A small multi-label image tagger, trained from scratch.
Model: 12.5M parameters, 32-pixel images, arch vit, norm layernorm, layers 10.
Training: soap at rate 0.0027, 13600 steps.
Data: 203450 training examples, 4.3 epochs.
Rows from block 4 of a small multi-label image tagger, named by matrix and row number. Rows with one number belong to one neuron. Each number is 50 + 12 x the weight over its row's rms, rounded and kept within 0 to 99. All counts start at 0.
After each neuron's rows are labels from the 100 images, of 14976, where the neuron reaches its highest value: "strongest on" is what is common among them; "patch colour" is the nearest of a few named colours to the mean colour under the peak. Only what is clearly more common there than usual is listed. The data: photos with spoken descriptions (Open Images, Localized Narratives).
# fc1: MLP up (model.blocks.4.mlp.fc1.weight, 1280x320), inputs 0-319
# fc2: MLP down (model.blocks.4.mlp.fc2.weight, 320x1280, transposed), outputs 0-319

fc1.358:59 55 34 66 32 57 68 50 49 67 60 35 32 51 41 28 63 50 42 33 50 62 35 51 37 33 48 47 75 51 39 45 62 45 47 53 49 56 68 48 54 57 58 59 43 66 58 81 51 59 55 61 35 53 63 43 67 70 39 57 67 67 31 53 57 39 54 15 47 50 52 47 31 44 29 37 70 56 57 24 47 49 50 55 38 55 45 46 51 63 58 53 48 66 43 44 42 44 48 38 56 57 49 27 34 48 51 54 45 51 50 64 58 54 58 82 69 52 50 49 57 45 67 35 52 49 52 38 49 52 63 43 66 38 66 38 71 50 61 32 60 69 39 45 55 72 40 73 51 37 48 45 49 33 50 65 57 55 53 48 49 54 37 51 75 59 54 57 30 59 59 64 44 64 32 73 42 40 37 51 36 46 36 56 45 38 48 53 47 33 41 43 49 43 66 38 67 37 48 56 43 45 40 55 41 56 42 34 40 56 62 38 37 41 42 35 57 68 48 33 44 39 75 73 39 46 55 36 26 53 59 63 51 45 66 32 44 58 43 32 65 60 70 63 29 77 62 47 63 44 63 53 47 57 44 49 68 43 31 64 38 67 47 43 68 35 40 46 49 81 60 47 47 58 61 64 49 90 58 36 25 41 36 65 53 57 56 60 52 58 35 74 46 55 68 42 52 68 42 55 43 53 55 59 36 57 37 35 46 45 49 36 43 66 58 56 35 37 50 38
fc2.358:53 52 53 40 50 33 32 29 23 65 63 54 44 48 58 51 32 42 47 49 49 60 54 44 46 66 27 54 38 44 71 39 68 39 64 56 46 49 63 61 37 44 36 63 45 57 50 35 49 54 40 46 49 58 49 51 46 72 54 54 60 63 47 48 48 50 38 58 54 52 40 60 44 18 58 47 49 61 77 48 49 45 25 46 40 52 54 52 38 65 48 36 26 41 43 45 49 54 66 46 52 34 37 37 44 43 23 62 57 68 64 54 28 44 47 67 33 56 22 63 38 42 51 49 58 71 36 72 60 52 55 33 31 38 47 43 25 44 32 53 57 32 67 42 58 65 39 59 40 55 41 48 43 44 40 57 65 51 60 42 50 48 55 42 71 56 30 67 47 46 49 62 46 48 25 59 61 46 46 57 48 49 71 62 45 51 45 60 26 59 73 49 53 54 53 38 51 35 48 56 47 55 63 57 53 59 29 42 61 42 67 60 53 19 52 34 47 51 56 46 54 35 59 80 41 43 38 45 68 49 68 39 73 24 46 51 44 38 27 60 41 49 53 53 46 47 42 49 33 42 25 47 71 49 36 50 45 45 30 38 53 48 59 51 46 50 41 57 45 47 26 33 32 47 62 64 53 47 37 38 54 56 55 51 61 35 53 43 60 67 46 60 60 38 82 36 45 63 72 52 76 57 57 26 62 44 20 53 54 87 36 53 44 35 54 47 37 51 34 39
strongest on: text has "table"
patch colour: pink; white

fc1.379:45 23 57 40 44 67 48 50 57 46 59 45 44 37 54 47 63 47 79 44 45 47 35 49 59 44 57 40 52 43 43 70 62 66 57 43 46 35 49 79 58 48 32 54 42 60 67 61 54 60 57 34 40 32 50 55 33 39 43 37 55 57 64 52 49 25 58 54 45 61 47 56 51 51 66 53 53 31 84 58 34 44 51 23 53 49 58 54 42 35 59 54 63 54 36 60 58 34 47 60 46 65 49 66 55 44 52 53 54 37 58 34 50 49 57 62 53 36 11 29 59 50 39 48 50 48 70 60 43 12 51 28 18 59 44 50 74 38 70 52 61 32 41 43 42 65 00 56 46 68 52 36 50 74 64 36 54 38 49 63 54 75 38 65 57 40 57 58 52 27 63 53 52 54 56 36 56 41 45 55 41 42 45 52 31 67 52 45 57 46 55 41 49 28 69 82 44 60 57 61 61 48 57 41 46 57 49 52 61 74 56 53 58 35 52 56 63 60 52 57 56 70 42 41 51 50 66 43 51 55 43 53 57 39 64 60 57 48 44 53 60 58 43 55 45 71 43 47 65 67 44 54 59 58 33 53 43 51 42 49 55 57 72 72 28 30 31 56 41 67 69 54 42 59 65 37 43 35 51 41 60 47 44 57 56 42 49 47 27 42 47 56 65 60 50 39 46 65 52 67 49 55 46 41 64 31 60 34 52 42 40 33 42 57 69 50 46 55 29 49
fc2.379:50 47 39 56 41 36 75 53 28 59 32 44 34 43 50 55 57 47 20 44 32 42 42 53 59 41 48 51 53 37 57 52 32 37 57 55 52 53 60 54 57 59 60 25 55 49 23 37 40 36 39 39 43 41 56 38 60 66 57 74 57 42 58 57 91 42 48 53 58 53 55 41 36 54 62 39 55 68 44 44 59 51 23 54 18 61 44 71 61 57 60 38 41 33 68 60 50 41 57 42 34 36 39 45 55 45 36 37 57 41 52 22 35 49 46 50 58 33 40 60 54 42 52 57 49 60 27 27 54 49 64 52 52 37 37 51 48 70 37 56 36 60 33 56 57 23 57 42 49 38 48 59 90 64 34 36 59 41 52 41 56 28 67 43 31 49 49 47 54 46 40 51 71 46 36 44 55 31 52 46 54 45 48 39 41 43 57 56 40 52 47 39 43 70 46 36 59 49 31 27 41 48 54 67 46 54 79 57 41 11 59 64 29 51 45 65 59 48 24 52 62 48 36 67 51 48 63 44 61 53 48 56 64 62 61 44 42 58 49 38 37 33 62 47 42 39 50 55 36 55 52 41 51 62 41 66 54 37 40 55 50 28 15 27 48 51 66 47 51 56 53 44 53 53 53 69 55 44 58 53 47 55 29 47 61 50 56 55 81 64 48 56 53 52 58 43 50 41 58 58 31 44 46 22 32 37 51 54 52 52 48 58 80 45 53 40 49 60 44 44
strongest on: text has "table"
patch colour: grey

fc1.66:54 55 52 60 40 24 52 39 34 44 40 43 38 25 51 27 40 53 36 54 60 62 67 83 72 52 41 48 58 58 43 53 55 19 39 64 46 38 62 43 40 68 49 39 61 43 32 54 43 32 43 49 52 44 59 52 76 65 40 49 57 46 64 52 38 37 56 40 51 28 33 40 52 37 67 46 51 63 59 34 46 69 53 35 48 67 38 50 41 48 36 62 44 45 52 78 63 43 66 54 51 59 34 49 14 45 17 39 55 50 47 47 53 54 67 66 55 39 45 47 60 57 51 84 42 37 62 36 50 43 47 54 44 45 55 44 36 28 28 60 30 46 51 68 59 37 49 47 57 41 58 23 51 42 48 58 45 44 40 51 59 47 25 54 65 49 55 43 55 41 74 45 42 70 49 43 27 51 43 50 70 59 38 55 62 44 43 53 67 54 59 37 50 36 44 48 59 48 62 74 37 44 30 42 40 49 55 62 60 38 52 44 57 43 66 57 40 61 52 74 40 53 52 61 56 36 47 52 55 46 48 53 39 84 39 62 51 51 50 39 39 55 52 58 55 55 45 51 59 56 53 31 50 51 38 35 57 59 59 51 72 31 60 56 33 36 61 42 58 53 70 51 30 52 42 77 51 52 50 46 61 75 44 48 41 48 53 50 43 46 63 72 47 58 76 54 32 61 34 34 65 53 49 51 73 78 31 46 33 49 53 65 46 61 51 35 56 51 67 78
fc2.66:47 55 61 51 50 40 58 53 87 61 40 40 49 46 47 47 81 43 72 41 68 57 50 20 46 38 71 45 50 51 32 58 56 56 22 67 44 63 46 75 48 47 23 49 44 45 52 40 48 53 50 22 38 67 80 42 67 60 55 53 65 52 46 37 49 51 48 61 54 54 41 60 49 27 43 59 47 40 27 61 47 63 31 56 71 49 66 59 42 38 49 44 56 55 42 39 39 46 51 42 22 43 41 52 55 57 41 45 55 18 40 49 67 49 58 27 54 17 50 62 50 52 46 56 64 46 51 66 79 33 57 67 45 60 59 49 49 61 61 42 47 31 45 60 50 50 31 54 39 58 38 52 29 52 36 56 62 44 53 47 36 70 63 44 50 48 61 48 42 49 48 38 76 45 65 79 47 60 53 44 49 80 59 45 50 49 45 56 51 36 36 51 46 52 62 51 52 55 59 60 44 76 45 44 57 58 37 59 58 51 88 56 62 48 46 69 40 55 45 42 56 13 50 67 57 53 38 53 43 54 44 40 66 49 44 60 59 48 36 49 51 50 62 46 43 55 50 62 51 59 70 62 39 53 52 70 67 50 59 66 36 59 51 42 40 49 39 43 53 78 51 35 45 34 60 41 22 64 44 69 53 54 60 38 47 61 49 53 29 50 49 51 50 59 41 41 55 45 47 48 20 43 48 29 27 54 59 68 39 59 46 41 46 64 45 52 26 34 52 49
strongest on: text has "trees"; text has "sky"; text has "grass"; text has "plants"
patch colour: black

fc1.178:63 58 51 28 55 43 60 35 63 57 63 40 36 47 54 55 57 49 59 46 49 53 55 61 49 36 52 68 49 55 33 26 51 40 46 64 57 73 43 49 54 35 47 40 35 51 73 40 62 48 33 57 48 54 54 59 50 42 41 49 62 41 51 61 37 37 43 53 41 37 46 55 46 67 60 54 58 40 28 55 27 77 73 55 47 60 42 38 56 50 45 53 41 71 55 34 49 51 80 65 32 59 50 28 47 49 44 35 22 67 37 63 42 65 45 60 33 54 49 44 47 14 52 42 38 60 48 48 51 51 47 47 67 59 33 63 47 39 47 73 45 57 64 70 42 49 58 73 76 75 48 45 38 63 62 61 51 49 41 51 50 55 49 61 66 46 53 45 27 43 62 69 59 40 46 53 46 73 71 68 37 85 56 43 58 45 53 36 39 48 31 74 47 70 50 50 75 40 44 36 52 48 57 56 51 42 52 52 61 42 58 64 33 38 42 42 56 22 69 52 61 51 34 53 56 59 69 58 51 45 38 36 49 55 62 40 50 68 48 38 52 63 56 35 43 59 36 34 54 65 52 61 33 43 47 52 23 50 52 40 59 40 65 70 27 52 32 46 47 36 32 30 35 37 45 53 62 42 71 52 51 74 61 53 41 61 53 46 39 67 47 46 56 63 53 52 38 55 55 32 65 53 48 51 64 52 41 68 29 55 38 18 45 51 71 53 40 32 52 51
fc2.178:36 77 48 64 49 41 63 51 41 52 46 65 41 50 40 52 36 53 45 42 33 46 44 42 36 50 48 51 82 48 52 56 46 40 46 42 69 58 47 49 54 45 62 53 48 63 66 45 53 58 53 23 45 44 44 50 47 68 54 78 72 54 44 58 61 44 70 44 49 42 66 63 43 61 47 59 40 40 32 65 54 63 44 37 38 27 48 22 57 48 43 50 66 62 37 56 50 54 53 55 48 56 61 35 47 54 36 50 59 51 48 48 61 48 29 46 41 51 67 45 55 51 58 55 40 52 19 42 30 63 67 48 43 61 19 51 47 54 54 27 44 49 53 66 40 49 64 48 72 60 45 51 71 49 91 47 55 49 46 60 24 16 59 47 54 50 47 62 65 47 33 44 80 37 74 43 52 50 35 43 70 37 61 66 47 36 72 56 57 53 46 30 21 52 33 47 51 48 25 44 43 44 59 43 51 16 46 54 35 70 47 42 56 49 59 69 50 49 66 58 56 42 44 63 47 48 43 49 50 51 56 50 36 45 46 75 64 20 47 61 54 54 50 32 55 62 43 40 62 40 45 38 55 42 54 53 65 58 53 54 48 48 82 69 65 48 56 43 66 72 43 36 46 58 41 60 68 27 55 60 55 54 67 48 39 58 53 53 57 58 46 43 66 44 38 72 49 68 26 32 30 60 59 57 50 38 52 73 54 57 60 60 62 43 60 59 40 62 51 47
strongest on: text has "trees"; text has "sky"; text has "plants"; text has "buildings"
patch colour: grey

fc1.247:54 50 58 52 52 60 40 58 50 57 53 61 46 43 62 25 48 43 51 63 31 54 37 60 59 70 76 34 46 48 36 41 49 25 74 53 34 57 57 52 40 73 63 56 49 67 31 61 64 40 66 65 45 54 58 58 40 51 47 64 03 51 62 43 59 59 48 55 52 34 58 44 41 48 54 54 74 43 39 18 48 52 54 54 62 41 31 56 39 57 38 63 45 35 47 59 37 43 74 42 71 37 37 67 40 51 56 68 34 67 44 47 65 42 65 44 37 79 62 67 70 35 61 69 55 41 53 32 55 49 42 58 45 42 54 47 76 52 38 78 63 53 46 58 37 63 42 33 55 58 59 47 61 39 42 60 59 45 26 50 62 59 38 49 39 56 76 79 61 54 70 68 41 36 32 50 45 43 40 32 51 38 38 62 35 35 68 44 45 54 64 63 39 48 62 48 60 40 48 54 57 56 53 41 56 48 57 56 66 35 39 61 59 55 66 27 36 49 64 66 59 41 59 42 48 49 49 62 44 42 56 73 44 30 45 75 57 46 53 45 42 54 41 46 32 65 28 36 40 48 46 23 41 50 51 48 44 39 50 48 54 52 52 36 47 43 65 71 67 50 55 54 54 53 46 59 56 71 54 51 49 52 37 42 68 32 28 36 47 55 61 54 53 57 40 36 47 43 46 45 73 43 46 41 53 65 51 59 48 73 36 72 49 26 49 53 41 38 68 49
fc2.247:53 71 70 53 64 46 60 45 68 34 58 64 43 30 54 48 66 47 39 40 58 52 36 42 40 49 45 71 54 44 36 49 63 32 53 57 51 39 32 45 57 43 40 68 64 52 56 53 43 52 41 66 61 57 31 43 49 56 58 43 39 52 36 50 58 67 44 30 56 63 57 39 62 57 53 45 60 42 27 29 47 56 58 35 48 52 83 62 60 53 40 70 56 53 66 58 49 42 50 49 49 56 61 56 48 38 48 55 44 68 47 44 56 54 16 79 62 50 52 55 53 51 54 33 51 40 57 50 74 60 54 45 69 60 51 57 47 48 48 66 49 58 69 57 40 44 70 48 61 50 47 56 67 51 70 36 32 66 44 59 54 69 83 45 70 42 37 54 45 45 00 54 63 53 51 60 56 60 54 43 41 70 38 45 47 47 57 60 25 52 54 44 56 50 58 74 47 51 62 47 45 73 61 45 55 31 63 56 50 55 50 48 52 22 49 60 58 55 32 69 58 55 52 44 63 42 57 68 69 60 50 21 44 42 62 54 50 74 39 39 48 75 40 56 42 45 50 51 38 55 59 54 30 56 48 78 55 56 54 54 48 87 25 45 46 47 55 60 49 39 45 46 70 39 56 37 61 61 60 34 40 49 39 42 39 58 46 47 44 46 35 36 64 57 39 30 55 40 36 49 54 42 37 20 54 74 40 41 54 61 58 64 76 56 74 55 42 57 37 48
strongest on: text has "sky"; text has "buildings"; text has "building"; text has "road"
patch colour: grey

fc1.427:43 41 56 50 48 72 64 54 34 36 57 52 52 55 70 41 54 43 64 64 42 71 69 45 35 33 53 51 54 32 41 46 55 50 62 55 42 23 47 62 35 47 51 48 50 53 58 50 36 64 49 69 62 49 52 49 46 34 29 41 51 40 55 60 52 45 30 44 57 43 51 32 43 52 43 37 44 42 52 49 48 63 51 27 18 57 57 73 48 30 32 57 32 30 60 30 60 51 30 46 49 46 62 53 68 53 71 51 45 41 44 51 48 50 69 55 32 26 42 44 69 45 39 67 45 42 69 51 33 43 45 41 49 40 42 64 64 54 61 41 30 72 62 46 53 62 34 45 40 52 54 68 44 64 33 30 77 42 51 53 47 76 45 59 51 41 45 65 47 52 46 49 64 66 64 41 46 43 71 66 77 64 46 59 48 77 55 43 40 50 60 34 53 24 41 49 67 41 47 38 54 43 42 54 59 42 31 71 36 67 63 53 66 39 58 56 53 40 41 75 36 69 45 42 57 50 49 40 40 51 63 54 39 46 40 39 32 53 58 36 49 50 66 57 55 61 60 60 67 67 49 39 45 46 66 73 48 41 48 73 55 48 65 39 56 14 44 56 63 57 50 30 46 53 64 44 51 35 60 59 49 35 54 47 34 52 36 41 51 66 41 62 56 80 32 38 47 37 49 67 21 53 48 52 53 45 57 46 65 56 36 59 42 38 50 17 73 53 49 40
fc2.427:25 60 46 53 43 58 70 53 66 65 53 41 49 37 49 43 52 51 60 58 28 53 49 50 59 48 54 44 43 48 47 50 08 42 48 43 51 47 62 58 48 56 42 44 35 69 62 43 51 58 38 40 66 38 48 35 51 56 66 37 45 48 48 54 62 54 39 53 59 52 62 40 31 30 53 42 60 48 55 68 63 51 45 60 38 46 50 69 49 45 58 38 61 53 57 49 62 48 50 57 50 40 32 38 52 44 23 55 42 69 46 37 53 43 54 11 53 74 47 61 34 41 48 52 43 63 22 38 72 53 48 52 31 31 52 54 55 58 61 65 39 51 70 52 59 57 41 52 80 43 65 60 41 44 61 45 48 46 52 31 61 26 65 49 58 38 43 49 42 56 69 41 39 53 36 50 29 38 60 59 58 55 77 39 47 56 52 71 76 42 83 42 40 49 65 42 73 46 19 48 36 02 47 36 44 59 56 53 53 25 43 49 27 57 50 42 49 31 20 42 43 42 46 21 57 58 53 49 49 60 41 42 50 37 37 61 57 61 69 49 65 32 39 49 49 38 53 72 59 25 65 58 68 68 54 27 56 59 45 50 63 47 37 63 51 62 52 50 53 45 50 62 48 42 69 43 36 54 48 32 49 47 55 54 42 56 55 46 62 39 56 42 56 48 46 41 51 36 80 38 34 59 48 45 26 55 41 45 36 61 49 51 61 45 51 38 53 64 59 50
strongest on: text has "table"
patch colour: grey

fc1.701:86 60 55 44 55 44 89 54 52 47 36 34 59 40 59 59 59 72 57 42 40 60 56 73 66 42 44 45 61 60 53 66 41 42 72 54 63 54 56 73 51 54 64 23 62 40 41 45 44 59 48 31 69 59 58 41 31 41 51 45 58 53 50 19 66 38 47 35 63 36 52 62 38 70 45 57 58 27 54 44 56 53 40 69 37 69 48 32 52 39 52 55 53 30 39 60 57 52 44 49 55 61 43 51 41 45 52 54 36 58 28 46 67 49 51 67 57 54 60 40 43 35 61 40 52 47 54 25 43 53 44 47 43 36 50 51 61 52 52 35 70 44 57 55 63 34 44 65 33 43 45 33 53 53 53 39 62 28 46 58 61 45 26 55 67 48 50 61 48 60 70 48 48 62 68 72 64 62 45 41 48 42 47 66 55 80 50 45 61 52 62 52 40 39 59 43 85 58 75 49 45 40 80 61 36 50 62 47 43 68 50 46 57 30 23 75 43 48 38 39 34 43 62 38 42 30 65 35 53 46 39 70 27 44 67 59 64 57 53 56 40 58 56 68 47 55 41 44 59 44 74 32 44 55 46 45 67 47 44 47 55 45 57 59 41 60 51 53 65 39 50 51 58 62 54 34 73 55 40 67 61 41 63 53 59 60 63 60 32 58 68 48 52 65 39 53 65 50 73 43 36 38 58 45 64 19 62 50 50 49 52 51 58 36 31 43 52 41 45 42
fc2.701:39 76 67 40 58 32 52 61 30 37 56 51 53 61 46 58 69 50 53 39 34 51 48 43 25 63 60 56 47 44 50 58 43 42 23 56 48 42 59 61 69 41 68 53 48 46 59 49 44 75 45 48 54 33 50 43 30 59 35 68 66 55 49 38 51 65 58 65 50 70 48 49 68 53 57 60 52 50 39 70 55 29 48 48 25 34 49 53 61 44 56 50 66 51 50 54 63 53 55 40 86 66 47 46 26 39 54 55 53 62 57 21 38 49 68 38 59 48 35 47 41 44 30 55 58 26 28 60 30 57 49 47 68 32 56 49 36 28 49 60 58 52 46 56 41 30 67 36 38 40 54 50 61 44 68 57 45 59 50 49 44 56 64 33 30 37 71 48 39 62 24 62 47 53 21 31 47 29 50 50 46 47 29 54 44 46 54 27 50 40 72 61 54 47 58 55 55 43 23 31 46 35 49 43 53 35 39 51 65 52 45 73 52 42 52 47 56 49 50 52 56 62 52 45 47 60 64 56 45 48 63 38 62 30 05 51 50 61 43 31 51 36 50 59 63 29 44 56 52 42 47 32 59 48 62 61 45 57 56 33 60 41 64 47 43 32 61 49 61 38 57 47 63 61 74 63 31 54 57 41 53 57 43 60 44 43 47 61 77 62 69 66 46 59 46 62 49 50 46 44 42 43 52 55 50 48 23 66 52 71 60 56 56 18 43 53 48 65 51 62
strongest on: text has "table"
patch colour: brown

fc1.345:59 48 44 45 33 38 41 48 45 35 48 70 62 73 48 47 55 39 47 53 23 62 33 57 38 45 67 49 56 42 47 57 51 41 56 28 45 62 46 24 59 55 54 53 42 35 74 43 64 48 77 44 41 71 33 47 47 61 44 48 48 71 45 59 56 32 51 55 49 54 68 52 36 35 45 65 39 40 64 36 51 35 74 61 39 66 54 55 53 36 61 51 49 35 61 29 57 90 35 64 43 40 23 72 67 55 50 44 52 63 29 67 62 48 39 62 47 44 62 49 49 63 60 65 56 67 66 47 55 39 42 54 34 46 41 37 53 52 50 55 54 77 41 76 41 64 58 46 41 62 36 49 52 34 48 73 50 37 27 54 43 26 73 53 58 50 47 57 26 35 69 60 63 36 37 45 46 46 49 59 44 53 41 50 45 55 35 50 73 59 46 34 67 48 68 42 73 69 41 35 42 33 38 49 30 57 60 53 63 42 73 61 64 50 30 42 39 58 67 38 59 46 53 51 50 69 42 49 50 38 60 39 54 17 48 56 47 54 31 43 42 56 51 50 30 45 47 48 65 59 37 63 56 47 38 52 33 61 53 45 55 47 57 62 48 57 53 42 31 46 40 65 36 35 51 54 59 46 29 66 55 57 60 63 35 55 44 33 61 42 29 47 19 57 65 54 64 55 52 65 38 54 68 23 53 65 54 46 53 49 57 69 52 51 49 42 54 46 52 40
fc2.345:44 54 48 61 79 52 49 62 67 46 36 76 53 43 59 39 39 57 75 50 34 48 38 45 42 49 46 35 47 62 54 52 66 54 55 65 49 44 42 39 39 51 65 41 52 57 61 21 53 32 55 59 48 34 37 51 66 42 59 67 58 42 43 49 53 63 46 43 54 56 36 41 47 59 41 49 60 72 69 54 45 49 47 49 56 49 22 43 67 50 41 42 46 47 47 81 50 42 49 50 52 45 45 57 59 35 61 68 63 30 34 40 71 51 82 34 53 34 51 63 49 37 65 44 52 33 35 71 28 54 64 68 34 58 42 48 50 52 48 22 35 54 52 37 55 07 60 46 57 38 66 53 63 49 56 42 49 37 55 55 56 54 33 50 27 39 33 42 44 58 53 56 44 48 60 49 49 34 54 50 60 71 70 49 50 66 48 59 28 46 62 43 48 58 58 67 46 61 72 42 51 70 73 51 68 34 63 59 44 37 47 20 41 58 65 31 47 47 38 61 53 45 47 49 51 46 36 56 78 49 52 36 63 45 51 57 65 64 60 52 70 64 71 34 51 50 51 37 57 51 57 38 71 45 34 48 29 27 41 68 37 55 48 51 49 41 29 39 32 34 47 29 50 55 53 61 30 58 56 36 46 40 61 35 62 53 41 70 57 65 52 62 70 47 64 28 43 24 39 54 51 66 40 38 52 44 67 52 42 52 59 51 64 59 60 48 26 53 52 43
strongest on: text has "sky"
patch colour: pink

fc1.757:64 36 45 52 53 62 62 49 46 42 49 45 62 29 47 48 57 61 45 51 45 46 40 45 41 58 32 44 61 49 66 35 38 64 47 53 66 20 43 68 42 40 58 56 46 54 55 65 56 38 76 43 27 62 39 68 52 44 34 49 36 54 52 49 63 65 52 70 28 48 72 58 36 48 54 48 66 39 46 40 43 65 39 60 56 56 43 38 44 45 58 88 36 28 50 45 51 55 58 29 74 45 53 54 75 40 38 43 51 69 44 62 32 54 53 59 62 47 53 52 43 58 55 50 74 76 47 55 60 40 46 46 30 33 37 27 54 46 50 57 65 59 56 59 33 61 41 65 53 38 52 33 31 44 28 44 44 58 50 58 53 49 46 57 44 35 48 77 46 50 33 34 75 39 60 71 39 63 31 50 35 50 41 66 17 25 63 61 55 52 26 78 41 51 52 49 59 45 33 55 44 41 71 28 35 39 44 38 68 60 45 65 64 45 57 63 49 64 54 53 44 60 32 31 39 37 47 33 72 47 44 45 58 66 61 45 70 40 49 45 51 42 57 55 69 69 35 69 52 44 49 59 58 42 33 65 59 63 34 29 28 51 45 40 48 52 32 38 52 61 63 40 61 63 52 54 47 51 47 42 37 38 51 50 43 63 56 61 49 54 63 56 51 67 45 31 49 30 51 57 66 31 37 65 51 50 53 56 49 48 54 56 40 42 38 28 33 44 28 42
fc2.757:59 58 70 54 64 46 70 48 26 67 42 69 46 52 46 52 53 49 88 52 83 61 45 44 45 53 55 43 46 48 46 50 29 52 57 60 55 51 61 45 58 40 25 43 44 35 62 57 49 56 34 47 47 47 40 41 49 49 59 53 61 36 38 57 47 51 37 46 44 39 41 37 42 52 61 56 45 71 35 64 44 58 12 50 48 49 41 53 41 63 53 46 53 55 41 34 51 44 45 39 56 47 38 56 28 41 45 33 78 46 52 49 62 32 37 50 49 21 40 56 54 63 35 48 42 44 71 55 33 50 59 50 33 43 46 40 64 36 61 17 49 38 39 55 57 42 44 58 41 42 44 47 63 60 76 67 31 66 39 54 32 54 63 53 39 62 44 49 39 49 58 66 44 59 34 28 49 60 52 44 36 75 52 34 47 52 41 59 75 55 60 56 27 49 34 51 52 21 68 41 57 53 56 46 43 46 27 36 41 69 29 49 46 35 51 42 46 34 54 52 31 46 51 66 44 50 61 58 32 42 60 31 50 31 18 49 29 39 03 53 25 45 31 44 66 45 47 38 27 28 53 61 47 63 48 27 45 48 50 59 50 64 56 38 54 34 46 50 34 55 51 67 58 59 56 68 28 46 52 65 51 53 26 46 44 42 52 59 40 59 47 56 42 50 56 59 37 37 44 50 33 40 56 32 63 56 59 65 45 54 40 49 45 50 47 37 53 49 52 63
strongest on: text has "table"
patch colour: brown; black

fc1.467:60 40 36 52 49 78 54 66 56 70 53 53 52 36 54 40 64 53 32 44 37 58 62 70 56 58 49 49 65 56 67 75 45 23 48 57 39 50 36 57 46 65 60 58 33 51 32 33 32 49 37 50 50 48 36 53 54 42 45 42 59 43 47 52 55 51 27 73 19 45 56 43 49 61 47 56 27 41 54 61 47 23 44 32 33 66 54 62 43 48 37 56 55 61 34 70 42 30 59 59 49 57 46 38 36 61 62 44 47 56 34 64 39 50 28 46 49 45 66 43 13 61 53 48 50 41 52 38 65 24 55 35 38 64 39 42 25 35 56 40 51 54 69 58 63 64 60 45 47 57 46 39 52 41 52 56 55 52 63 38 29 48 38 35 53 40 41 53 26 63 51 50 44 52 58 35 31 49 59 64 41 19 35 46 63 57 58 44 57 60 31 47 39 46 74 55 29 63 59 64 46 50 46 55 45 57 55 40 43 36 57 59 56 41 53 27 44 69 47 58 69 58 67 63 67 54 52 58 37 36 57 82 21 71 42 61 57 64 55 45 40 55 49 28 25 58 44 55 71 56 44 56 50 63 44 48 48 42 51 55 47 50 41 46 32 70 28 52 79 38 57 49 48 46 61 60 49 37 59 62 51 27 31 67 31 47 45 35 47 50 67 50 47 57 52 58 56 67 56 44 58 39 59 45 50 56 47 50 58 31 66 61 71 48 47 37 48 47 27 35
fc2.467:29 44 57 42 35 48 42 49 43 74 45 49 64 44 36 58 41 77 41 43 58 42 44 51 42 32 51 44 49 24 47 38 34 42 60 60 51 47 34 46 42 51 67 32 44 47 53 42 46 30 48 28 40 34 57 37 48 60 43 55 46 74 26 61 77 47 52 52 45 44 53 35 70 67 54 34 55 49 39 59 64 60 48 49 56 62 38 49 42 64 51 59 59 47 49 37 46 39 64 50 79 49 53 39 44 53 50 46 50 44 49 60 39 56 39 43 51 53 62 57 35 61 52 25 37 49 52 36 65 33 54 33 51 37 62 49 42 56 54 35 21 54 62 61 18 34 49 52 54 48 62 48 47 50 50 53 37 62 60 44 68 30 84 53 39 61 36 42 36 56 35 51 62 49 49 45 64 17 46 51 56 46 46 55 47 53 38 22 55 55 44 51 51 62 58 26 42 31 65 37 65 72 33 51 38 53 44 66 59 50 49 48 37 52 49 41 50 26 34 31 47 52 46 63 49 56 48 37 56 43 50 53 73 43 42 88 61 41 44 59 41 70 45 49 61 67 44 57 24 59 52 18 38 38 55 72 54 49 43 43 65 62 45 60 58 46 61 36 30 40 53 21 37 41 37 42 48 39 53 45 50 24 60 33 47 55 51 51 40 62 37 59 50 55 43 66 46 39 68 62 41 58 54 36 45 66 38 61 48 11 67 42 77 54 54 58 52 55 54 46
strongest on: text has "trees"; text has "people"; text has "road"
patch colour: grey